config = dict(
    arch='convmixer',
    num_classes=4,
    norm='batchnorm',
    activation='relu',
    muon_scale='original',
    adamw_lr_other_params=0.0013,
    batch_size=128,
    weight_decay=0.007,
)
Rows from block 2 of a small image classifier, named by matrix and row number. Each number is 500 + 25 x the weight over its row's rms, rounded and kept within 0 to 999. All counts start at 0. Numbers have three digits each.
After each channel's rows are labels from the 100 images, of 14976, where the channel reaches its highest value: "responds to" is what is common among them. Only what is clearly more common there than usual is listed. The data: retinal OCT scans (Kermany 2017).
# pw: pointwise conv (model.blocks.2.pw.weight, 256x256x1x1), inputs 0-255

pw.69:491475470504504516473502513508511489494503478526496506505483493452509509486515529484478482489486498514526466494499457499490499563524523467555458533541513524579489493498489522516520548484487484506491465469527477472506490483490478498486454502520521465569489447514522532486537511480495597489491479526499485554538467491482547495500493513484463537481495522486520507469479469513459511490480494482503530518526507508481476513502520454503490478497487518508497493534510506461523499498482477526487470492508491493465498508519486450445454525539472470526494479511528509527504481516479529538495519519482499491467550508488464502542500532483511508477495482466485511516498519509472481556483470500453497512499512516447500517521473466507486537514523528478476486471501505497524546529540464
responds to: finding: diabetic macular edema

pw.84:453474522479474495504483534514498501481508538504485491483479493484519497474490511523507524470547490481525487543471521494477495540506499509533501472476544467492521514514515504527470497497494531516485502495489515487483490482525471542537500508483485523507454508500559540500483535478507476535495513482465526505472498472513526439470447481536532529492507466521559466509511525491468494525479521482487518486455489484515468523499491502514509512545487521464481488513514475489525525460467498521509507544486528525471508515476475556516528469515527501479512473459531523516502477444522442507510476448504497473444525486578490471493474481501455468457479492488455519499514549519467483478495478534451491536477530530491516522486535485520501498525465526485512490507471493505524512497497502
responds to: finding: choroidal neovascularization

pw.106:520465468466490523480496512503534499486559477482468488476493498492480533511477485486543516504513540570487502490464509528549472482495500529489487515476510501496498518451500510491489464490503529479508486445488454491461462549505450477461471497481537499471504486499528506485502501471496457489508522479503504483524499493517465516499489491468476511487502525497471483548484432511474481452506485485454513478499529458449495482541531524493514492474505513490520485460486497499537497482499499519493483529481544510462503482509443472503478494479470565476466531490523504532490519511503519478465520475565516500518458517520502499445494507541481511516487539488504527476502515496502484514526488537476459521530478509497448477516532487517524482530508480472500509538458527448524523519504505
responds to: finding: choroidal neovascularization

pw.39:482516516482520500489470465491509461499500506503477492498483554479494499472529513545531490484466546484492511486485534480500538517512514541506458458505488463491508481523536521463482479502496487462499511508491522493493486487514481499528497471476550503538508494467463443557494507488455462532473521472507496489548472453461457523512506527486468526504485482471500511475500503506469491478515545498513537489465481535522512538497502500542467473545496522486531519481539468492489503443519513492484512496472478510496496487542524485493509525496481483470569506505549450523487497498437489473506507517441490514538465472563487490520485512470484493488474554490483493505543506519476513485463530486530534498474493493519476491454492486524499468466483501490518509503502462519471520469517535
responds to: finding: choroidal neovascularization

pw.129:464525511514512489515470475480504516476517479513495506464529526505504503502488452525495461473524496475507504526534538508470522525514482519488470505492468459530459512487483473460472524508454544489474528485530499469515502527477477539514518475535463491515494513491467494479528504548491528565487487477513531472465527481491487482478476469472484528470495481500496475497491472460499529505510510448448503468478502498498555492518501466470471490525496510492471474489484448499529499470486499469528478460448486486513464490514443478462466514470508456487461457476522517485498483491517504486491527499474530509523517479499485523465506557496513511500521551500468549522485434494470512517507494531471530505515482470513500508500440484498458464486483533516484470481464456528477494494481492
responds to: finding: diabetic macular edema

pw.23:520524477505526491479472489502497495476492500508496472385507514479530571502512470505494493524475524450463487465509469543532499503511447537527541464511486499487504473501508498475480524512519552515509544523496502487543513524454539498517487513542486488487484508536476547500533483470536510488536497490471491502496533527499472494482508523515500494486476509469452506525511494491517513514512509505515501515571461466501487500445504522531530477495474463503573509506527462509536486518468516520506459511488528504526504496503548503515506487495546489518529534473498523504500487512519552479513503493506503534489501496503497464529508524489513519511498504449525524506497518540526520469495494477507480522528529468508494496470501476502487504467499475451463532502467523519525520510493565
responds to: finding: diabetic macular edema

pw.51:493501492473506473502515532473516500505487471469488484511528459503513533514474551535542545474520495516432497495462460511497475552498519514459511541485478516471493557512509525517464472456523519540493505483510503487468509556476505509473450462496475471432469480496464509467466493489452483481466517496502494509526514508499508514471517496545476515516565535496476463527501492556513498496446447485531478467489501467502475527477442504524485515493497509463470496509515467493470518469491518523511497500459494497521465485482492497507523506505475482480526521486512481464494490498525483492510491493475489533481492505489467520468440488465477507518492526462456532490503449526482506462504482451514491511522496498503478513513507505508511499480522485473477519450484498495463469463481483
responds to: finding: choroidal neovascularization

pw.127:526506486516468505468496471510506562503501464516503538506507516474532494499521490502487486483443510518493518507507501537489481481477493508524472516491461511496462501459505498538517531522514540472476528535527557501500524486489529468518524496484529489511504523516497535506483460478448462506516474524517478541487521476455469451517563497476504545467473493536449537508489522479476503548504488507451540492491523513525490506513569496491496491509515472506470509485475504508509466508502470477487536478437550527502568526506498483519514498443498499498507473495498475520453533481489467490510447530496575495486468483525483522485461509482483503493495518488467487488483528518483473520490423463468529514499490474500513507513516464498504497480489468499508513491510499466509514497485498
responds to: finding: choroidal neovascularization

pw.36:498453508485481473486541500514524467505470492487491475542496521491516521487486539506496532472527527488473499491516507503491482475443456491503503516516477528514506478485481481521471504511534464520530545483502461539546502528501497517508480491519525454461496504527474453486462538473465502518527468498508506456489542554511514510473464518503516494481493446509490495439490508474509523552475477512497492523489461487500552521495475532509472463499513546540525502528470495516524475509443517545504486493486500493492470491515503563518493509535465483519514480434532456488511521498494521519483515528503482567526485492527464496480510487467518524520478475461515501509522532493523479507499549497468491499478438454512493535517468498519492491488550541506509516495498458497484489506494493
responds to: finding: choroidal neovascularization

pw.82:513509486482515518498458500482451533501531480492521507466497441477509494499492499479501540542465522451479480503551501496485475521504486504527450455476530521461489485536511460496491462463524520549492518473482500466489497467500496521496504509492462465494537469475486516513479512472501497490511510444486492471529495496483502506508472485533477488495478511526484484537500520475461488517484500545470488525519445506456482527485514521586470528496483486470474498471539494513534503518494533524486488512483460494504466517471453523494480491498503482469493511475538511524509501521477491484498508464464498470522471521541524502486505505491526464502447537494482492502522455507493507478460551483502465559524580470488460488474471466512514470531488486477498488549480483513507509492514510
responds to: finding: diabetic macular edema

pw.228:507530503539531510511511515490523509480508511478531508524515486506538484484452530483547487533516517503471505491479494475533469483476507483468490502501514500529510476494505488562467486507503499499521465548485488497471473467538509473507494524510496471507432507486480468480502514495500519504469529502478484520540481451504488485514456461508495540533510512487499483493516511499497595437480494467500538468491461467530495473496495493481482478523532503523465476505531519498477555486526489512497481498515486507464504456486484512483458475512522484505504498514513506502505484510526463469482543528521475518483497509466475502454495533480499494495489497457478480483528453507497464507466520445434437563499539517515471477497497533511471515558540478499473497490511502506483451476525476
responds to: finding: diabetic macular edema

pw.194:527536557468514498516466479524509493489520499566475469493522532481480463505492474515485460505480557492485517488508491506474556514509517547523483499514528480524436507484481466471503499471539481525503490513494497529493477548529500498500456530485513492477463472490533499474477499488480482513493502494489507486433505533499518494483499483486516528491470475535515495467506484540529494476450504499505467452559477526476464509482511525519532482483498447517516485526466486473457519533526533511454442490509480502503549495502535490512512477528467464529500506514508452488453508481455517487541444507498517545520495486509539512489506503489493508494533502521524520513474522440555511525503490479477504492502488487525485482492485527495485504481479475492467528474495495553500532495496471
responds to: finding: choroidal neovascularization

pw.240:486483442459527454515510509482513520520429513496540520529502523560511501487473515478522513534512482518484466500519506501504505510497509498464479502498477486505538506481491508465501537472475485499486468461486494483470494559525488514520515508535497506533472492517506521464506498529517534517531521514522465519526474521481489512489521473468493472512486523485528487471510527481518502510474507525489513552490555487462512541515521548500535493488510484504495526520462492484510439527599524498501504480470590509470489508503529463482495509500545441472513505507511523476517504518511515476467497493501480557452488510516493483480506458513472499495549461531514489524503515528501495554457502493482513535497517512503472546507530485499494510489515482507499499459536500539490483512495481
responds to: finding: diabetic macular edema

pw.239:544501457486486464526461465513509518465518487507516479485499510504472533512467530539529504516488530491507493478503497527516498491484473496500518531536589501498498460460544483494481485540491519544514509487490516466515484499504539488509521517505505496491508448475516522534453495487465484479527523529500527484526520466491513552497484437484475504558516472512511534485467516479480521489526529498457491520477488522465461492529514499483532498505508432485507517495510494507489510489467490514528526472506493480515489477519474518483522499480556502503465464541509480509473494525504532471477485497473506547517488444481504514516483508527505483478491512485513483538500523484518500489522480492435469557481469509535490451512448503436511524456470511506502471473466522480460475521516494
responds to: finding: diabetic macular edema

pw.231:497503500503503494533510461518528474479538478555542451503508501513500460510515504501498463476546495531524499511479518509514488484497510480531471491495446447498517545483476490497477519507521516472502518510480457495469521508512508524500530468493495507548534469477519462503500511494474510471516464503477489468458522471481514465521456487508530507409577494479463507502505493491484498449479485479503465455517512490503483472510504558549494530483510530504499508487548463484523483480486487472457495493497493504494525524470510502508494536494498539530450514519511542503502515543492516540511492524521502478568470574542512474502525518484505509503490473516485488472503492496494493511477503482486547423488493475519523490505482488474505463492483494489525477535518502496511511487536470
responds to: finding: diabetic macular edema

pw.161:545511544517503447494488512500543481516486517512546486485481460483493517503526515532496480466506491481491476489536530483550506501516491485491595487459457447415527519447508512517487467508513483500497519483504459502508494491520499547484535511500500526474539481522545511467503454456516513483529529470465488484469511514513500552500511512555557536530506484528487531502496516525522484500502499542498519499472522503542486500509507461506472488501502529482501515504494492524489513489515520503460474513494493503480553458514471477484533509459516507541494524508508487478493530508526485462508498498521515438507574482494495491474479545467509494493483487502515516472541513480508498444496482521500508498503467480517519493515460497499483488500555486507478513517478488490544468492497501
responds to: finding: choroidal neovascularization

pw.46:492493522533499510525480459534490510485460517474473466514455487470526488504509500517469505500485455487509535518501477526515499524487493481479514493539474450488487482497472506536450483475515472489528495506505525512519469516512501559514534450521509505544505480450507476503477496461533502535471504460512523483499517506510452489487469474498488517486482482481526492502495531491507490518489471482505482455478477464520457507515491513510487565501471501487490469497520473455487536482487525494471522484477462511517494500465488558485431494482505474440491557505492506464454530505510478465497416504528527465493499485462489468484519473474522479505457490495550477508490504515515480528485519514454490504512504500494470471516494509515497493522495557534497549506558463506511472506467515
responds to: finding: diabetic macular edema

pw.117:499524494530455480502495535494487489475531496519499517545502486483509485536494464484521557525478526508498529513513489527466477505484487475486531484516446514529454520500522478504497511478501466458507494493520504493452544480510473493486493513501510468528537534475466526518530479472535468511548526478476512483497504492505471518505461526485476487543532465552473527506472512468516526470508468493489477451490495534515462474512521546477527508512532485477481496547532530492515547560497506538521498516460458478503471483503465498522455494522530489540502515529504478493471474504541517511468511510483494485514530500504517466452490479511485494490526510483542487507503494502460441492500475505498482492463538534443475464493485461529506511495509543499499492536526504465538552509486551
responds to: finding: diabetic macular edema

pw.247:510501523468544504501502463535509520520476471470511467483505502496507473530491477486521521473476466527511487526514519498525482482507466490487554476525490483483498467487515507538555502551507475489547488524481462491496490464474504525482466488494516514524473502478527507504503489514521514519512514488490539467520479485522472475500475526462537483530519508540488504470520449496513459501505469508488494470518504573455468494545529497502536523552491497516500455500459532507555525500483489548519493501502517498531498554500532533529487497522529503500548510504474478503546460508474487507508502482536466525456472511507492479486479479498491506465481498493546507479488596491486499527486480521593499513482494498504538476482534495525498529522499535494521467539517514497509509519518493
responds to: finding: diabetic macular edema

pw.91:508465504506493447534499494537477480447493486502480517500525508500473536484499474471481509484525520508497472527483461533497516510487542502582495471489493473496538522471490497456514535464490517495561498538493487506499507497498505528514534536496487458506513483448479479459473483499439520491482472513532476509533519500528481463518539519486526482475450503477464513500504510521516538519505506517489467507494554475490432477498486488509476565515475496509515495482506476488519473490501466480476497500473529498495542517544512546522500498504513434505501546505520514493497528514499467470523500538568525500486495495478497505543487477486450528518489511495565531496508520515495516525529478492468498493478555519494483486473523501516496511475518505555498498539516525510492526524533516
responds to: finding: diabetic macular edema

pw.180:525498519534528519467507459426487482496512494540539479527496481482496531545505449473476484496482465474495485448532462505468477509520477531506510514451521486489518512485490543444516514473456501509511470494458498502492492487487521477500496484481479516471533529499501483472551486488497515447448494484500529535536485472489524486488513474508496515462485471513494508484507536491498472479499487492538463472450478503491540492482534503478499522509554532566524503479480501475455511462482477509512507512511529514493485543523435526517537471469494499518497499484518483499483536531499471494493491532470530504507461524501483529524503523532476478502480495488537490517458470453519487511510530508492501503498496471481513460487505493519491471486525571465479540456509519499496495497559484
responds to: finding: choroidal neovascularization

pw.27:510546476509503486576531459522493487525512551498480507477505497499499496462526502526457473469557445500450524510522510538506504515490495476491511534498475490497511508521466503556514520540516536538522509510513466520496535490484544501519546526511491495549476471552511434519494489501475490493531481444503516480505514467518497514498494519566526517520484513482500484552482466467476472490494489501494505511518487467503508476497529514542429495498514494510448512491499524483463517452465504468497465499500506450522493478485480530492473505476501503511478475481557508462506511517534492511482498495487488452539501503528451466489504483468455519506434511516506494536532492516512499509526484519516523492525505482505501499503502466495503493483475509438490493507545481507490477494497476
responds to: finding: diabetic macular edema

pw.108:501553526463542500564500514518504479502468510504494516496494489518493526531546457484454509476491493464481518486508520452495506534518505487504504489480542480468514495493517521513493490534523472501469468492465533549479509489549506519533527503502520520498473511512523515466467508520500526520502525498495493520524505557583493451523528492474501463530491486510531505468516475520503507545511508535495513467483534485551565490502484474459527458466521507476520484527508557461519510473480489459501516518521508479504518490497502494477502497525510454499510551473519459542509442520496480518454536483472527503528507503501517517512502537528519477466483536464522503514513529523492485482504483496520497487553503493503481533466519485544493517504544489507498468517539515463502508461525511
responds to: finding: diabetic macular edema

pw.160:506487459509477520534531517478490482586507512506494504514526498489465471538502497489475519498513509497488511507527538502486486484496486528476511515524529501505436507469496490544504493479505508485472519559449514471507513503514493509489476494489496494472521492496496490519483508478500467513530521492502526491556537455541475578490493524514478501510500459491496523514449478475514522517489534521486464499492505502541516532467531511521435508505483463498493535531492469548480488491483492480478483507478509511511438491487501438527554554499526532487542505419538489476484465456513483502492496492510479477459510517520485512511489434484494512512508490496508465463502522504512478464478482521490505539519470484520515459462489497533474517530535487507512493498520491493496457485454496
responds to: finding: choroidal neovascularization; finding: diabetic macular edema

pw.185:514557518518468558532530503536543505499505526441521523486552541493515452540484471500497510478502499552522508492478480440506500494501489483486512519507507482512498518471476506486449520502469477493478458503514524494532489497489522506523496541563500554538487456484515475516514476525524471491491495480494488461558478480498497494494555509486488476511523486516493498471460463519511484470522457520515504452480495453497504449491495504471493499538497500517471491496502498491533448539497523498460503484492509485449491528504531511507469490529517541497470494464541531521453518513502534547535473545503488508479471507494484486497515471503496500501516516496478516478459499539511493498492527531476449487490490474529489537488505517535516478468497468552491536526515483487469506494466527
responds to: finding: choroidal neovascularization

pw.114:476564447483504517498548531504531490505485521469515483497480488474508495477473470522475503486483524439491499515529490496514473543438534510493506520486507522469492485471476523480572533528502513517455475484512511532510466511492522498466510516549540531521529508469494504435479519532528530474526527497520478455482487508500480467471494507551502479503521540491472516497518490508512529474460492469497503513482583494520546479431514521473531431487530489499513493496493490477508527509477499509473500507491520485491474467490495526496544456492448484519532474503518490477491474490519523496466522464492498505502538494488469501505481522494537501503485480491481449495481527529463478498516502502475467487525478478510479529477492499529520495567501455501508534507493493471482502487507503
responds to: finding: choroidal neovascularization

pw.167:504444441461483489492511515523516519506557488473513486508504456466487505519485480541517457498541513517473495460505489516527479462482518502446509514522465539508505493565505517500490520458447534511509479525476514515486506518551532520489485475511484515521523491485497532494506508487496507514548489490512501454521516512507500460479455507524526549513563474519489478509523513526520504479500476440516497509513493529487496489488578533490501486492467493511541502537562476500468509510486471529525470517487523531520493519483547506478503494478518513504481526470513478564496535500468483525495511515496495504491500485512475508489524510530517488490481562485492525560475466469522501476479478484497507495505509511452505498555553511458482528475482500504505471465524542490509517495491490
responds to: finding: choroidal neovascularization

pw.113:517472471479492489521519488486486490475515511480495485506508471505481519496438481513517518477520519472518491456516508507498516555489462506510480505499519497518502477509485481543510486499538495501516505567525505541486505457507462479462475468533511493447519544501470472443481515453467512497454508485483510462461488467509508528472503492460556502498522490501502506521496502512457502513473508502499502491452485530465485539511506512489489531482463474511495473535506507462486513503506498530493570509484487490554498470531518429484499518473515527523564522503520515492476515456484433504499476486518502490504457565485495481485507510504501494517486511481482491514477547532510510518527496500565483472510475478452533468503514528520515514473486527491538528472529457527496529487541490
responds to: finding: choroidal neovascularization

pw.234:509524519517531509486474457545492463509535492496489522503487494500483461512480492476490516482533507477502502522435522501503473504536501509506507524515499478489509501483514485498510550483474523511524506479498501502480490483526522494514528491477530479500468483457534498545489539497509497477504486497473483508473485483484494506479475530500578502501463474533509499508495469506532466570543534520455436474495485485484484514467484496508521484507473507470521430537500516466515477502457471471503463495524448524483523537518504488496492504498510539534498534473531538566517477507456449501479497546547510495493475512535450475500470547508502501488525512451496498532468467511462528477561524519499500453471492515497527474475485517529474489475493463522504497512481523488533485495480484
responds to: finding: choroidal neovascularization

pw.19:531505471523545494511487542541524498495468486486483472546519451512465470499457503496482467533486491488454522466493496466545507495528475501486488467482547503510519482503473484512505503498469478532495515485463481456473469489525488514470529517504521561472507547524528542495476486549500484536468527521464508527456507447479511546482480449510506495498499484488483507495499455503553493514500500498500509496499506521457541517516481416499521523489480476523486511466512508519496532478502518484500470497474512466492473495508501484526492504490505497522496506519524487518505492489498448542490491536524504490500563518473469463467522496488510480492497495510449527504507496510516497502555514487457560517475511515504491536476546490497530495471492468510522495536502421491557498499489492
responds to: finding: choroidal neovascularization

pw.155:513479516517552564545493489444494508449508536510491523496477478474509507510500519448520501483471469483559529472497537495478519496498481528490481516520480491479496523464458535553454514515529520500533510492513498496504478501517537460532451495496468523507499507498481498497490515526492468516455529484481499484502487465520515495522484489506479506520528467490480497475526487479490494503493531488481513489544457499493509515474471531508519507496499529483494490506497545518485449462459494478473431582490532516498501521503507522545502472471496505466543515501516495513475520555518505529534461516478491508490501532551487502505475493488479462521479472489541474510497526464483554518482497491486519504467506521526507498467477473486480535522474506505491518508525500483432526550485448
responds to: finding: diabetic macular edema

pw.181:462462510520492490535497477492519492473518463516508496441494536536506484501495485502501480488480499501459517506498462506485490515509483517531461505546469518422481486496540483489499524477529501465482502473504492492516518427466512503492500514464467505500504501539504476449535485493465511496472492475461520480491484508501512517509450475514499507532491455479471504528505497507484487471520531534485490512462515522520516468506512524506523500471487504479505493495521510484497492495504506527532433510504446529469475539487481492473516499493492554492462543505496529482558512481509560479484553485518493510477455496536482493516490492519508478457534615477472505472519489508504494459470498482535483531498505484458482511503483516522498471484472458484507476507521532458522518519525485
responds to: finding: diabetic macular edema

pw.217:508485532486508514513504485493521456481483488536499486487474514483478515493473533505474507491512459505492527467483482484471494496504531475458468500487475486480508482453475457522475500502572449488489495490501490495520472501516500525497450507452527518471493484481493506510477469509521464479459522457508487509484523463496533509474470512518486536533472502482448460451522519446458487477539481518522511526486513481546517540523499514515484523504477537535506531493514551521519481479486504511462487482497489474523521464470475509491476517459527523481565488541529469474482520553498502506501506505490498498503500495449522514505485460481483525462539542498488515480502563542551478521501525470485487462484530468474508474479501496496533510526516460533500478511525476563523519524509487
responds to: finding: diabetic macular edema

pw.119:442477472504517470540506505501495493498526504462483545539469522511498488480463481508562487551515482507474522539483496529526527502481510505498516546482547483512476537489541506481516457569473541515505489454468500482485499536519484518493519533496523509538516482522511465505489500466500511513493519507500501511498477475483486513460510482472510500557513520514549531549507499526471504544485453495540530507491500469451498501533514518519493545554520472489509467511467462510489486466491444523500513493485520479460507515470498488496512468530482512511496488492512522551491477479422500532493485496531509490493475461478472508499512547529499481515522497510488501488487495523489518464496535555500491555491498536496505472529535540488496488484471497488488503522514512462500433514497486
responds to: finding: diabetic macular edema

pw.5:526441504470500452482504514470494507493460487551464506554501504473522503530528509488501490454485470507488505540512504491542519506476481538511464452490504535491502527529516483540464509431488517530478531471474491513513512506500502527498505477486517543503482497503479545521486495563502510533513469489514520523484536511483490498511474504509506477507525486514501518492471538504502500488522510505486493537454452487523447489467492546513497562524467491491453532515501518475461534493486499476479466507506494522456487490476483536466526555485475472484489524537490491519487457496500505480460515508482474493475549467476495441475475520468460458482500544512491478430481463523478533478490496494455494481508513520481512478480479543496521510534504490471496482473483524498521484510488497
responds to: finding: drusen

pw.214:486514499495524495484477526498516492507510482485484505500507504529501481514459513500504504465501501480491452460508495487561524501502484512526510463482509516513509525539459481543539498487544488482496481510497550535477500500506500509502556520515551502502507486477544471513503480498520481483502504491472485481536475517526480500535516504461578470503525503542490484486482550495560486538469477501499447507453488507515548495485513504481506473490514474463520471510471523541509503584528525477509477496547534488505490528488483567477530515468459508522485505517498501512465525497489511468498488525515529522492531481465475506494556480501547494471489491499502518529473454472510514505524505549483487469475551532504519508493555517512498542466503478503528490484502463543516477480482454
responds to: finding: diabetic macular edema

pw.101:498484525462490501529491512496498473482514514497592510480449510490531501515474468551519497515459486457482520516473496483527537519489492493522526491475497519496527511489479450505512502528491482495493485501499464573495515473483505522486491551475496499454493498471502491509484545475496540490463539555468532471488493456477510499514477509526518469500451493491476504515494517522514547479528528481481483447507477482514555520499517493498498493509484514518460508504515505475494492521487492473515518478483482493528501520488475494497546525494487528486444511505521485459508519493514477495492547500472545475518449489489519470487478492515489542428508483557478500441477454476507465505557476474517462544503513494490509484482460476505496504549530485498497490463476494494522528529473493
responds to: finding: choroidal neovascularization